{"model": "contrastive audio-text model", "dataset": "synthesized solo parts of chorales (CocoChorales)", "train_examples": 39062, "gain_aug_db": 6, "noise_aug": 0.002, "time_shift_ms": 100, "n_mels": 64, "hop_length": 160, "input": "log_mel", "spec_augment": true, "win_length": 512, "tokenizer": "word", "vocab_size": 56, "loss": "softmax", "embed_dim": 128, "encoder_arch": "quartznet", "encoder_norm": "batchnorm", "encoder_activation": "relu", "encoder_drop_path": 0.2, "encoder_depths": [3, 6, 6], "encoder_kernel_size": 9, "encoder_stem": "single", "encoder_widths": [96, 96, 96], "text_encoder_causal": false, "text_encoder_width": 256, "text_encoder_layers": 7, "text_encoder_norm": "layernorm", "text_encoder_norm_position": "pre", "text_encoder_activation": "swiglu", "text_encoder_mlp_ratio": 2.67, "text_encoder_head_dim": 48, "text_encoder_fused_qkv": true, "text_encoder_bias": "all", "text_encoder_qk_norm": false, "text_encoder_parallel_block": false, "text_encoder_inner_norm": false, "text_encoder_positions": "learned", "init": "torch_default", "residual_init": "none", "optimizer": "soap", "beta2": 0.99, "learning_rate": 0.0023, "beta1": 0.9, "shampoo_beta": 0.99, "eps": 1e-08, "precondition_frequency": 16, "max_precond_dim": 512, "one_sided": false, "adamw_lr_other_params": 0.00082, "max_grad_norm": 5.0, "ema_decay": 0.999, "max_steps": 7500, "batch_size": 512, "epochs": 98.3, "lr_schedule": "cosine", "final_lr_fraction": 0, "warmup_steps": 750, "weight_decay": 0.2, "adamw_weight_decay_other_params": 0}
Rows from block 4 of the text encoder of a small contrastive audio-text model, named by matrix and row number. Rows with one number belong to one neuron. Each number is 500 + 25 x the weight over its row's rms, rounded and kept within 0 to 999. All counts start at 0. Numbers have three digits each. After the name is the row's rms in percent of the matrix's.
After each neuron's rows are labels from the 100 texts, of 14848, where the neuron reaches its largest size: "tokens" is the input token at the peak. Only what is clearly more common there than usual is listed. The data: synthesized solo parts of chorales (CocoChorales). In brackets: how many of the 100.
# gate: MLP gate (text_encoder.blocks.4.mlp.gate.weight, 672x256), inputs 172-255
# fc1: MLP up (text_encoder.blocks.4.mlp.fc1.weight, 672x256), inputs 172-255
# fc2: MLP down (text_encoder.blocks.4.mlp.fc2.weight, 256x672, transposed), outputs 172-255

gate.466 126:510520494474516473491517509463513522529479506534498502486497444539529499505481497478497494532464487506519468512469467503525476519506523486476492535493521467541460521573474493537541517541483506519464509520499495509488501467506465487503457501520514486468
fc1.466 118:493501529487476508464490508520517506481496522509514507516462487493523509480459477547494515512476482499502504521499530505543491509475498524516528482501496508419501516518489510492504453474516500470509501463486534478505517512507472516501472506448461515498
fc2.466 132:494522516503494520521483468459526458514482481514531517531474508508470516532485493491487485490484518492503457525510458501505471542537433539517520532472447496515502509531497465506499507523474524469470522572469506498518520491496497487516502516508568456491
tokens: "#" (98)

gate.93 103:534516476470511482470528536500501502507500542490463504495494442489548524537493494535485480514494521514510502526478564487511484481503466459490481495516492468483557484474503504478514482543508500503490485512504510510461483491473474516533542537473510494527
fc1.93 093:488493523473454458474495511504497491555527531487477532486504515491506483499528519507499517494432507495481502502504524519478465529494493491516512523545544503500514470535477488515488487558454541474484540532504479481522542502470488497514514496490478508531
fc2.93 097:461468476484513504512434466501507511478564505466467470479538507519561499560563474516500547507484480511521517486463483505513512512500504476444444502497489472513536494505507500469486511516508479483496482491571452517547511476480466482507536558493498497493
tokens: "d4" (47); "3" (30)

gate.589 085:485514494456514484511526496491488534493530486477471503499536546466459492486475529501501471496520453481460511511498505494540464486498488516524471454487474521459488455479516516511503502485495512471500505512490464451523530536502503483501489500508487504501
fc1.589 086:529528532498530501476485487528512488501502492482502508440474520533493488539528535499479478485522499516533490508471494514479513507470505501483481458481513514519509497512490469539525500499490473517525482532494499517484448506491523534489474511530507498513
fc2.589 082:492452509469510520486501471467498481491474483495494468518547552483509510507505525495490471476535513507493517504461511462497486488522449507512493496496511507545477481477463476503500492539508486481517483495513478507480497463500508483572500487453527491494
tokens: "4" (36); "<end>" (28); "3" (14)

gate.125 101:467535505532470518488538522503466495529468505506520506487535464490471497506529497529455483519467492516500504503486505487554466503479484480480520524507516495486451505487482524476489488509506491477503525477498529515520455469486451532464537471507518495472
fc1.125 096:471490446526499458513491487500572504486522480474524516559472507488502522441548515503492487454504536472495536494486546506507500479474478499503470480518465482480498477445481494482509533477499470511508492516484519498500482517507530465503479508533488431529
fc2.125 110:506503517486494525555503504544460508496501549495446482450493499474533484475491529546497475475485552511494509511545561491484507539526486496504510534498497497484479539458512512510521514513487498500495482510518477431474542525499416491465493484468454525530
tokens: "trombone" (33); "3" (28); "viola" (14); "clarinet" (11)

gate.300 104:529454497556517499486497449541465487497526487512474527510566482483547485528471504516488494474500507475467450504481481528517480541531508486506484524467485537523495515532508470476527490516513494502518486531500539523556493535465504491520530493512484510534
fc1.300 112:488494472443483465510469499502494479512512478488484493503554459478512523501523491505489487517498507550525532517538503478471501503470468519534505491489522483455465510527526506503517479475525483451478458556511503482481500496504481469495452439489497482485
fc2.300 112:477523513518513501525522499491504474487501495502500486473541468537538539465494532436488529465510529533464490484526532498554469529514493516497533481497516493489519450446476496487503495518497500481490497485486538452508551449486471478498516500484517495513
tokens: "d" (34); "c" (32); "3" (19)

gate.249 087:521477520489492466521486536494481480522512468494449499472525527453447491519518494511493497503507467487512506534509551518492526514502530504512517512515529502495502547584509530505520536518476497469484515499514486452494468480462512495529485459514529482523
fc1.249 086:482507517481502457535504441514470506509507519512510526471504474473506525511494523473499519492482504481536468492489532477483500523474471488489502477518494506484492496501514535476477542545480468461503493484535473497495545556461521455512478521535490503484
fc2.249 089:456502501501510450514502499519485506517532485509484496451537502481537530541457530480541488458457435496525529510473528488473458503483488482474511443507496522477520512504482523513530533498499526542486508508488519486509498548453530519481485505506488471495
tokens: "trombone" (55); "bass" (14)

gate.569 092:563498545502507524485521471534512478467476486480518522489559501523445498536488532532492489501514512488471491523522460501506509510510510472485484524535518466547486522514506492474506457451521477481480455517501500484489468517500500486490532481495488504523
fc1.569 091:500514511496513489481445487515526466464496527514519497530521508490513496494502430550490509501484520511529479529470494531518506495532501500503507496538514488474491522498541500469483509535509489529466488472492536522503495542504522504510497463480463492452
fc2.569 092:493500462546520482467444500500514474505474495532492485498491506499528501514495483568482496528477506491534497515503491481529471501509517483501507518556510472480507528456493525514526511536501502487436452494508503493516532509525498492510461447469515489500
tokens: "<end>" (68); "3" (14)

gate.178 099:483475532482472486532542539486457496469538500509513544506501495546485514503453469500470544502488527450524507506511528501461524479536501531446501477516539511501498561542513511453481496472505530511502496513490498528525507507498511474544485485507478449497
fc1.178 095:484514485506507522506512489485546504429478480477493495519501478474501450503492465528492514475502499499465513527487517496492466465492490472505503488478488491490498511505492508513498493542475531501498510496465531529554435515491475516504533525508471467499
fc2.178 098:509502503533525532477492488446520510505501498487490519527493493474518512481552483525486500490480482506536480501508472535510495521495490482474482490486444518535481447520529484486518498489482539504474478484521510474508473555463530503515512474501513512502
tokens: "<end>" (54); "3" (13); "5" (11); "d3" (8)

gate.353 117:499472504537465528504460553491507511492492494475475523504522464486484533497483529466525538473506514480499483525482517521521461479483508546503502543500475470484470531510470475524484493495519546511530482501520486470509505473507540506496485503524509517525
fc1.353 107:507510482520512543495526597472511529491490470554467485486524465500446493493506506511517517508491490494482473548471498566519528520526523503512506502477498469533475506524487493483488497467484489547484547510479515492522485488509534533501476529538492478465
fc2.353 110:481489524494531512519532502506541498485511501512487504514514483481478503502437473472513489448481502498476493519506507524595493542536473508513515501460518479507505480507483466478513488523455473468487523484480486503546480496506515492541503504479499476448
tokens: ":" (68); "3" (23)

gate.304 085:511522479485475496494472476470495509537469527558536485518521526490499492512519515551537481480516460529515512532504455494509495490480528513528504479500545524456546536492490474509498507484503518497485493515513495514477538516479522505489496511482489507487
fc1.304 088:444527487513491465454476513500498441537533496553470497503463485482462483496497532495476480502492495541554451464541504489499519503472505502513510491533464505533544510543535489499505540483533490517458517505505483493456492486493499504528501493482529521493
fc2.304 088:522566480481512491477515484501514542533495473528495529516507463490474468468462516488473480503503520531539492482478495475501519454444484514486519467502478460520503505546497478509482488525489495482509497484474464487484499496527483492526483449530531530511
tokens: "d" (69); "<end>" (22)

gate.3 084:483500529474495515522523479561531507498484510468480544513494491468507499518485505511500487515489515510507497508511478501540513484524486459505477491521460467483520483550488523489496508519462520522521499529490537445494492482514485509515514486534491491522
fc1.3 091:542565498552485522482468498493490544466508484529490510534498461518517477473500439486521484481499475527469496475500553506493491507506508477503525495475470489501503497478498485486523462458523493493515484501485519486494523537508488504516487522491484527460
fc2.3 088:564526476480511497482520530508474501477481504529470489490513465504514527486505484493474511489470519533490530460520520523470526494491503521521534513496453508514488500501515467501490496514534537490504535482530520549479513506495489479526487499470486536474
tokens: "#" (41); "<end>" (31); "d3" (11); "c" (7)

gate.317 123:478499516488499485491452496516499518538476486520486508471499532534495457498482494510516469491522496487482492497461487507533514470460550454541516512519534513516469458486514524515491493490510532504466484529497491524500510492489521482539490484506539489470
fc1.317 124:517493492449496522483450486513512509504550494495458474495501525541513540482537485539509479486465483502504487483530506538482470491503529484538518497521500500501515461512497508439487487450490548560527481480524500526499469536487470528500488470512523451492
fc2.317 126:478512460488502471478528492505459514477488502445522506462497475471495485499497498513493535469529539506484512525494493504555516475523473528442514522446482457498481506494525476523496519537497500507463531503492473476495514476553515458468531494496440537489
tokens: "c" (74); "4" (26)

gate.46 086:475500531481526533512497529492487514491525509483516465560487525469504519503483456471489518538497478501457508475480486523490519450540455510524490521505515515482474489485501520502516530534526538503472466515514490514515505496499498501504519476518505472475
fc1.46 079:489516473506495489486521506545477489457515485490529527509485521504508536529490481497497478481479522402565509514509521484522441501526513543509488504477527512532497500465483454527533539485515478507497508478496496510496496484541473489500488513522488523540
fc2.46 086:457491501509499509536490530484429505487514462479472481572473520463490475551465492484492525478495503474509506497526486472536461481502477476533490569514477516525506485486491503523516522496526506454495463513543528541489505469530509489494470492537512468518
tokens: ":" (70); "3" (9)

gate.7 100:493490497538506496460505511476524521445485509490511474532525504511515505498494495523460506479541513527517485511475439519484566467530503551504517530516495464479528474513524529499515530517512520495481486458496485520505497498515465558504484490503501547530
fc1.7 103:512508479503536496523503488473474488511506506558492493475552505498516546462547488490540525482485494448524494503469509482508488517487484524493509503489505511504478490512494475509562494493488483487476502493537489519547542456513469506515527517504462542528
fc2.7 106:497520532507499488535446496506495494553500477503493519535492542496501501513509504512539495487466520470467477469507535540527491498446499474516500508484503483472529507519472478529509508489483505475482557488524470493503501530483508485528501518459505475492
tokens: "d4" (85)

gate.19 144:495500535518537491487541474523493502467480527467501505520489502446524513519537472516511503499487515457524510470478536517506437496500493521500501484507524484516494515500496500509503511523494494450518531495517516445482513537530502510494510501456477533468
fc1.19 127:485460485524516525503505490480535556490510471523507512494511479501527513478508542561485509469450495527488521498526504503514492487548493487541487545484510453496472467524513487521484498454520520498506482500506510486526502498524478517476491492529500497526
fc2.19 138:490500542495486534496481519529522493513501529499493514529496511538500463529474528482522478492507473517506470465549499526507454496451523464526482497535541541503495540517473504514485486465507504510511492512497480504520455515457536535508442534479527493475
tokens: "c" (100)

gate.239 094:503523494539509511453515479557480511466507491452559516471495517484460524493496511485452492478533521463506479547468512520499468461466502498539495490476485499497504502521513542497514493514512476507529484509524497471476548504512531468494491471493545527515
fc1.239 098:515480526499484483528523535500488518486521519499500507473478536521484469495538492488510515471463502502515519536490477472531552491502498483454514457513511511523508488493480500449526519512487489490503553548500512472505477500498509478489515442458474493422
fc2.239 101:474523549496457483511484495475507499504554465507510502545483510495490484520533512425524504542526492505499534501527470462529480503474473488462523521514502495529444485459501540511505480495502497497517544515477486507503473479550511516524462506495446496480
tokens: "c" (54); "3" (22); "c4" (15)

gate.408 111:473530538516485489517509480492492501524469531514469539509517449487461480449499483496526480555514507506500492504484473520452508485541503510510406485465485483529528508467540472488482477520526507501494483503497490465479482480483526484481497507511520504495
fc1.408 101:502483520438510534476496491491487527545485534460504490522514490499479495530507489527469505498532502492488499498521463496528437512522491490533500474544468496507511475495496528508500489485533467477495454526523465481502443556468511508504502487523477498512
fc2.408 108:477508523506524508543465505494494499452504539463514478497516518485499544523485541527496519476469507505549484482495480501525516462470463527457509514497476493492511496526568500486491468468515556499519500530483521486476486517522505516529493509456481518531
tokens: "d4" (60); "#" (39)

gate.543 087:522513480463535532491451509508471503506478498474496467490454487487491489521488506488460514470515542503536501477479519520502489526468515510489540486515513497533533472459562543486494520446475536504508518522506515509529504543528555527487464520492504573480
fc1.543 089:493481499481518553514525508499536509480499453482498508529556517527482498456481484486520509517505511474503513488523479479476510486494523547493492476519498483499475497498483505476495465496483438524489499477464510489517543506485565466485479523521510492458
fc2.543 086:524453472505510505489515550520471477483509459488495515524516514480470493497425472515511522484477485486486498483529485487494512460480497557517508481531533533461481500528500496471470503549506492519525504488505526495544521544466561456498502437498505539442
tokens: "c" (43); "<end>" (22); "viola" (16)

gate.146 103:484500558568513443519501463513509481492515512487492535510488507504508515518440512523499520515481514514519461516455516477501543531517461433495477521480501520470532468556504525507482500537460504533499467517489536519504483514473482508498534464539487509510
fc1.146 099:541487488523472489525500490451537569482497525520552436488487485495490530451474464511509522529536488501482489545463504528511527482488500459451521514493486482455494472502461478451466506460474500507488505517467521524529482520521548501497467530484529449499
fc2.146 096:497508493516484495559464501469514503490460449534532474485530430537479466477508461481457479516497499525564492500494489476519495475428458477531495521495497480492523532539491511522512521485544456474501480524513491491507500456524482495514499503491495471497
tokens: "f4" (98)

gate.334 100:538492428519517524553535498472523522495501506513522487494492517462469484489495496477521458510542489513502487500484452535480503517518502497481548494500474550516518460589478484512507496522505488494513520522478468518528505487521521456473509509517490486515
fc1.334 103:502471501501514474479474456506521500504425476557505505501519498504516507495510452482508503527491503490481498489489490510508494510514537513458526452568468441485549491513496505478459522524514477465506499512501518517451453494452549472512513485563529521490
fc2.334 106:451512489539461532476499497544525513530489488500471504514466489500507527537500482484512493534537493505534492481463525518496455474500452475537528520508492522485520475485576486471487497505460509532491504500501508495488484511470507501498458545494480530510
tokens: "d5" (85)

gate.72 109:491492527506516490524534457520484533499483488494473516508468545474469533462554450453475475458489530474452498512529532497505475503484505501526504456503487534482508500522514496511497476486510469508511460452516467456548482509495494482499483483530544508472
fc1.72 110:441458478477478516518487455520542517480468476514533452467485503459482516526516473486489522496528489430506504468514513471521470497539481515499493484530497542460489437502519510503487548526500547507528494517505473460522503508459525501481481502513485465491
fc2.72 106:501473482486520488467494503501518499471529525515527507508537474542499486490486518522473521496485504557477554491469491531500511529461498475473498515477452471534521498508493478505466534523516487492462503487478486480509453472523492508504494466457508507496
tokens: "trombone" (51); "bassoon" (42)

gate.534 106:546507492489502466523526516519484494502454533481499456534498496475544532517554523515548535488532481480492486493520567475490512496500468509542515457486501508514489547455568522504513496481494506502528472505453477452522494476500516488547475552523504504496
fc1.534 105:527509480468501527524515526538489522505485497506494495487551514499480508481507484505452486530502494515515460503490484516522550474514507550529503479482464488512506509498488509500553485519513485553481458451489510521520544494516499478508503471479466495496
fc2.534 104:507487458474520516511560534495469521468515536461499453494523472502505485477540490508475484507504492493509496506486473496519545518512511495528491482522482520531471528519517490484531555504510454481486503451529482485527487475491504502504501471529525482513
tokens: "d5" (98)

gate.4 124:508481500485501512514492505517517509476483490511494450500522498461501446519467499522511499529556532469528497462533475486523498486497477480493459519477483446484475521515498562518512494483503515497487523459505499483508522509531526497491468455522511483550
fc1.4 142:499542490512544495504465507489525465540522499494507487457481506535485525464500445494513544507467454492543504479534488474502482547492503465495447485516510506486482468478480527500456481541525487506507479506472469527519493495501502466503546510512460495470
fc2.4 120:491487503520473468499514469492462530528493469514497489530496424496488447516506488480532477509523496533504479520458522501525517470498507522512449467512545495488511555468449471475488489516545488525477498518552460483490482475501522476505544484511440497469
tokens: "d4" (100)

gate.301 093:472508494468494504525499498546509506507515472489507492499472485478469492520548517490483537486523486485496492516490544501512468506515489480540509529477496516460513515523534492501512526516541516512518494494533487481449536509479497497528516551566549552495
fc1.301 104:520495503558437452490457477502482540475494483475519484482528513497456488508493484518520546488516512456541504491516511522515515516475459527496529482456510526538468487482485496518539489475533510479489514495482513514473480459493515486471525478507468460497
fc2.301 097:531475528475467515507521483492490499522532501523478528490523549515496511526459491511497527445477522457542508476486512527529527501502494502474538487507535564531484502453449499512501509473519517488484524508528515489499518500433463543521530470485484505497
tokens: "#" (41); "<end>" (23); "5" (19); "d" (8)

gate.436 113:498481509468465512532512513474510509487477483520507493481503492513498508480495470476558519512533518471507513511501479451508547548516464473517514471454531509518541507469474464494489547515505521518508509523505533513547500517519482497475490542493541471494
fc1.436 118:479557479503512507535485515470487516489531530490510494499470539496473486543491519483478460512488530490489510484515473495481517481486461535515537481523471514534525569520473460501552496506456476506485408465501504507518481533506508539532495523518508506555
fc2.436 108:478486496470512503469521520496491470480482523451469513513505499497509535490517506503498493516464498499475499457527520470503493530515442480481549503504463495503516516486511447489495531475503511487518525536467524488487495502555534529504537492520500507539
tokens: ":" (42)

gate.40 091:500554464526477500519578473496523513550523474469503542515478509544498489567547457498462470468532482533500472517517494444517483529518533530549478510529501500527533499515514530506500484522516533504511469515493515506471486444518487497531477555517451501520
fc1.40 088:508507482505517535518512511497432529487473439496507450480513455516505510503461478477492509482459480476501524499471519476466502541550502488502475517485503468489491464503507545494494484543538510467503470489520498509501485493489489495511477506487502506462
fc2.40 087:479524511515486488520533483510497542487542494458518462514516521507464491482465467533464523491512518471465508542482497473493522527481480509508503510472489493560536522477485521463549450479550534503542485497483514488509487492473511507504506527504511494518
tokens: "3" (58)

gate.345 101:535489498496482458498508481475488496484474469547523517511504452457504478496512515492519503532471545480476437478470512519544542533480464536497532463485480516493524497529483477488496440507481517484483497506474529508507526503486530515493527438522523552510
fc1.345 105:503503525505478514531518508559465484545509475514467541483499484489450512508487549503525511508508539526515483528451512499495557477507540477500483509512482504473512502507500473527556508548470500522493499530490530507453526492482492530490530489535522504519
fc2.345 096:515485450465488509482514467515509466467520474511469495517528511490510526554498460476522520474530535499464493498475518501456479515462550467502479501491503541506463513482462492452470484476486509517535465529496489472497536500521486471510496486477518497511
tokens: "d5" (82)

gate.577 108:458510529538488507506501509485522530542492510500473470490516445480516533469486451486500505487491505474454488525486479497513477507510513523549507442505496498466501494527473519469478521501533492518523557513535486535490481483503477516511515511532481486495
fc1.577 103:500461448499441506536510488541490482517498451480515533541488524546472510453501507522570484449459533541560507468454520481469517494516508500481513495503528488497503503503503566521553486500517467518512498501525468503478460486499499517481519451493529511520
fc2.577 096:451485511484467484549502530520489472555511493480480488521495501543506535475518520526521495515490537505509522515514487480508562508517515548489510499513557512521512492509540528531499499475492507463506546539498508528495463495495484493509468484494548486467
tokens: "4" (40); "3" (23); "5" (17)

gate.517 118:457526513522524519532516460509453512503503473480464521493498449456491487493479517502513519466467511535491490477500522478502491487514506478495529499446511539502487492480500558525492488482479496481467492500464458494538523463510480515508469507497502468506
fc1.517 115:549493475432536505503487462551490476549498470566428491543487492459482518467513539484500475514468486483476517492490501507472493516522473493503484518486482512491528488518548543528493499501518522516507522498501503519474492502506484469492499502506473496500
fc2.517 113:476530544487483522528525549492527453512495482479495490488504489530543459502501452439495499492502530498513482461540555512530514528516489502490489498456518486532493477493458501478552490514471501484496514486497525537475531506529511508493476497488519473509
tokens: "d" (49); "5" (22); "4" (15)

gate.445 111:526542497511432520552521497490522522513492503488497520490470512471508518521496505508499497474534499513471518540494515461508427449516480537479537482520509492530460499500530504502440444482524518545501471504475514505525474520508503485480475523552480467500
fc1.445 105:510459527553513522492484469468472515494516547525483493499521515566482495488478518506536525543491491514483456516518512523480538551515530551525510475493570497459483524494494466482502506504499454454505496497499461503532554501496496485483513480474482463499
fc2.445 110:537493507476505518478490498520498498454540518532527488484514492440519515513493479491545559486512474512516494492519521499497521532472540503491498534497469512496530511478494489508498507504551499509546455518528481512511478467511533502494502499535507498436
tokens: "4" (95)

gate.42 090:486542516503551526497481493516535529472536501509473477502495492449532488496482498480420492511504495496480527515499521515512497512490519523497506484502495532479540447497474508517529504464483489507545466471507504492481502530431463479504523481522486497478
fc1.42 084:460490488495487474490488511487486455506507454542469481505525537497436481506517508499462480531510480465519510492502490486507501504497503535451510511508531515528470445502473485514527449496500502520485504504481466499526496499555484511512510468513445454521
fc2.42 082:498495524454483466544463553445519469471519515474438573445491486531502512513493534498465495528499485508546534496496490533498509526472528516477510488511488534516498472499525504474506506497468469513505542530504505524504502447516475520485501532511476474506
tokens: "d" (51); "<end>" (32)

gate.105 127:517533516471528507520487503501523516513497478493490553528524474535490537475514484472506517455482518495501511456495519510437542517497505530488539515511528528471467474561520508501479515500499480474479529572521494478501509504470487486454481486471495532510
fc1.105 123:515490522500541516501520486508502484497511462535515493495481496511494522516506529485476523563541516528467482527492553510547520467524504466502453490502514510486484538481488477446488512513525468544491457489502473444503498508526507468535536457515458483519
fc2.105 121:482510538503448522553508513509506502518512493547512502497491520523484462458454556517486479530519479490478487510521510502482509489501530531506542494547484511500506445507456533490525497480466524501526500523467519510494497522480490499469522486510486509508
tokens: "#" (44); "d3" (32)

gate.357 084:500530509493461494489494492518450466490538536510502488483522539510506470486502540495497506484494524526509516490490492489476507482540526499534507571495511498518552511499529468489478517496536467507486508521517537549540487464521549500466513515530507508523
fc1.357 089:534479486515525558512471494512463525569499493554516489541546469533511560494518507512466516500514486500489521496495525506506545503501500508506486531461485470447482531492514464507492478507519490493487498486537536504491543500489461490482505464509481474524
fc2.357 084:506497503512503527501500495484530455510477513500521517516522471466510501496504535556446520466501447516426465494492533533499492463545499504547488509508547536505494559516498473507519490482506534507469486464511482516480471519469492516487526494507441494526
tokens: "3" (55); "bass" (28)

gate.366 127:454475507491489500495534511495545471489507539489504514528491506475514551480534497493501522512493544466521492447508473500493461522502503523522512488454516481507499484513506527468536513480474481469486444505523524457494516472498501531481491505464547491518
fc1.366 120:489469454493510522489493474457519536491521549452492522516499494497545541490545529526499516571482501518497515537527532521456476500532496521473487523473493471515485512547520486491510534488475525437453472491538523493516490520533447518535490510511468504525
fc2.366 119:537462522471501542440461491522522484477528514523488509530494508490484459494487523503501470527496513455491483512513487487470459477442540450536486506505495496462508510498500506506500479469500510480480468504513472530490490489467552504533456516492461523469
tokens: "d5" (96)

gate.36 097:543521488477464482490517527472508473534533520505499554480462495477502471503532519492477509500514504513499520516567478501528450478488513500535484454503492495473462493509525513540469476466479522447507463495493479508504480481526472509557491468503463488503
fc1.36 104:476557502499557484506501538510476505477477515539511504475482504523488474524481550505508487472541472523479522468523485520495496464542543512458477489516466450528486515511513536471500475479526532511517495507450513471487502463478501534494490490461488496500
fc2.36 104:458514460528530508490462505526480474491501471524509512517527507478511463517520507498486472484520522492451495512504515526536504491472524502467475506473493545512508481520547500458494501491519496484525469494492528548463519485498519476487491525499529492524
tokens: "3" (35); "<end>" (22); "bass" (21); "5" (8)

gate.610 092:465487471533484483485520471477516487490531521491509522509525490486471531542500472507502507522504500482485497521551533483527535499533510481517497491503505520502474498502479503493469483482481503489513440449503495489485502532520508530551487463495513463478
fc1.610 086:507466484464509506465515511477521550484476494495511526502465450468499487539474463499538490499476487536506468475483510490452485511527511520518507504486534537492508501501506490468503503470500500469531516501521463538449526513517451473491491511462486491479
fc2.610 082:500452465511492502512490499499504520440492498492496549478514500448491540507444478526508522488489492512518522486483528526460484522532494485512501531533478537487506509529534502476517437493481480536497526462499492500473502485510443471490505508556490496483
tokens: ":" (39); "<end>" (34); "3" (19)

gate.255 094:532530551523506509473470475502503516468478461533484495462478474508500493521475517517524512482446458534531455474470485484552511491546477479523493536490473511529474544462446493508490570440502529456511528442504471563513491498439517473499537515487526539507
fc1.255 103:493522507512498545525503477534500515495534501486513518528472557495495493529510455512455520517468481481498546491514482461485482530525470529449522487451507495530492515509530506507510497512523519520508492476473529505465498501464529537518514503477521508497
fc2.255 101:488521492532495490535499502522459497533544490474509485515488486498533516510544514485493559528487503488514500458490509475504514530492453489498521521482460513524510484512521529477526495510511517505538482453501462522468460480455474519505494549485499495529
tokens: "3" (49); "<end>" (33)

gate.545 094:558512511487478492487525494507495497488498517464563490498512499545494494504486486509502448486495509502453490516492498488511516514497471526509521499494480497494500513473504504521502483485484515497479544474494493451421489478500484509515488504485484556486
fc1.545 095:518486482498497552472446480501532497483526504503525516491496500513491480493491494464495512477490508496502462468521483500483519486533518481521469492538516493542536458508441513519561487495502515506508495544511498488525416483439517519504493517466485450504
fc2.545 095:476507553501462486467487509489498483429497471527490498494528474487464505531459519494498471467495500508476461514528517492456505517493492474507516515522510472493538478491477479522533496490516516493516545556514515480485481473501507522507512549542519449495
tokens: "3" (58); "<end>" (22)

gate.482 099:527504501523531464493475501505490491462499468505494483475496504487498488507530472509470506462523499544524493479556526477498462510513492465474519523516489548494482485484565496487502501524475531502452528504531487446514469512508474534508483531501467487529
fc1.482 107:445478551503505494529522505491530477523510452504491526534478508473486502506495568469486504499487491475448501462517472448463459517479489467517506533484532470507493488497542511483491472498495490414509520481494512509502508490488502532493517527559492495491
fc2.482 105:503546516466517490475511453469543493491490515466521512488506508495539490476538466512452531544505517512486496518497504502528537498477502485485468505470449498496498533490496506520478496474482497485515523495466476542462496455529540527501476487528466511485
tokens: "d5" (95)

gate.0 166:502474504475492489503501509498498513459481477502489506538511477497521473507508569499518458512539518518483502518467482497512530474499455542498518534486473455480506540470490513506530523479472518530518489463526503479506493508497520497472441485503568483527
fc1.0 164:473509492553515491507489468517523465546521534511502508471475505551491528442544448478521536506474455483527475477516529525459499546505525493466507514500536572514518500473472463496488479513493485492461480531457481513517501522502487484485571506495455526452
fc2.0 117:496531515467469478511487471497443492533484456517507522508493472551495437497532507487524461531482476523471487505464515522542507479487515494536453490518507482478549506492479463493530483546542490503461519510530477482521502505458492451493557506497501487458
tokens: "d4" (100)

gate.660 134:465518533513483525513498485479468514531506499494566491500516481518503479511495517461516454505536520500497504469483534483508495450507520482478487491486502516502493517499496493507503477473528516513480510431488507516508495539528499466531483502516486475515
fc1.660 142:478487459513484500503540480495473481484496510478492508497490485483497473469506514523525463502459526513509503499455507470531520470501513476554468507475532504516534489546512509521482489499480547513506507493482516434494494532488510467496497472467514475505
fc2.660 131:525507508476528478522518498481495461520486505513512478501515506538494510531505493540492561508468475482493527505506515522467528454524481463508496484459507481535518457477504517505496463500513499487523480529490513495535518488490506505464501548516462519507
tokens: ":" (44); "<end>" (22); "a2" (13)

gate.90 105:475520509490469476500514546543449462522531519488516499493478541530484545520536484487501505504451478504529501549528499544456504501491501520494494465495497494537515500522509460515515521521539488500450491579506455497431519513489467501446476489502517512513
fc1.90 096:524471533487535500550533460503548493512494521466472487513494497521503532498491532507464498488518514499400459506509487506478509517528471500517562501476518515490473524500493503493503514503469536461530482449454532455522521478509483494490537466504499516497
fc2.90 103:517477487531513496496505485476514531511523525475482465531508538469499522498532522500495511513517527491431514488530536521492502515501468497498535497489530520483518558442473500484471514516562582482533529470502522456530531477541491468528505452530497469492
tokens: ":" (80); "bass" (8)

gate.652 086:463508525501529523513552469548534512506452523495526517491469482474474479529534507512463497486493522465469538497512517490490549468507526464452484492481456502494470533530489508512493538481490476482463479523470504479460504527557461465540527510466487530564
fc1.652 089:503512500519510488533512517481514489522485466507511485500524460492480481523482492534518503491507525478469490500545522489516476507456538519477506440508507510481483508508506505471500496485520492530507522529514518540517486505546485515461514539526475518487
fc2.652 085:494506475479491510515536505510547485509472480474523484479495502508492510495496505490495440511519515468480477513513520513495491489493526535469537517499499515468505565535478527504544521539533522480451497528509483549510516480520484504485506548519467496487
tokens: "c" (70)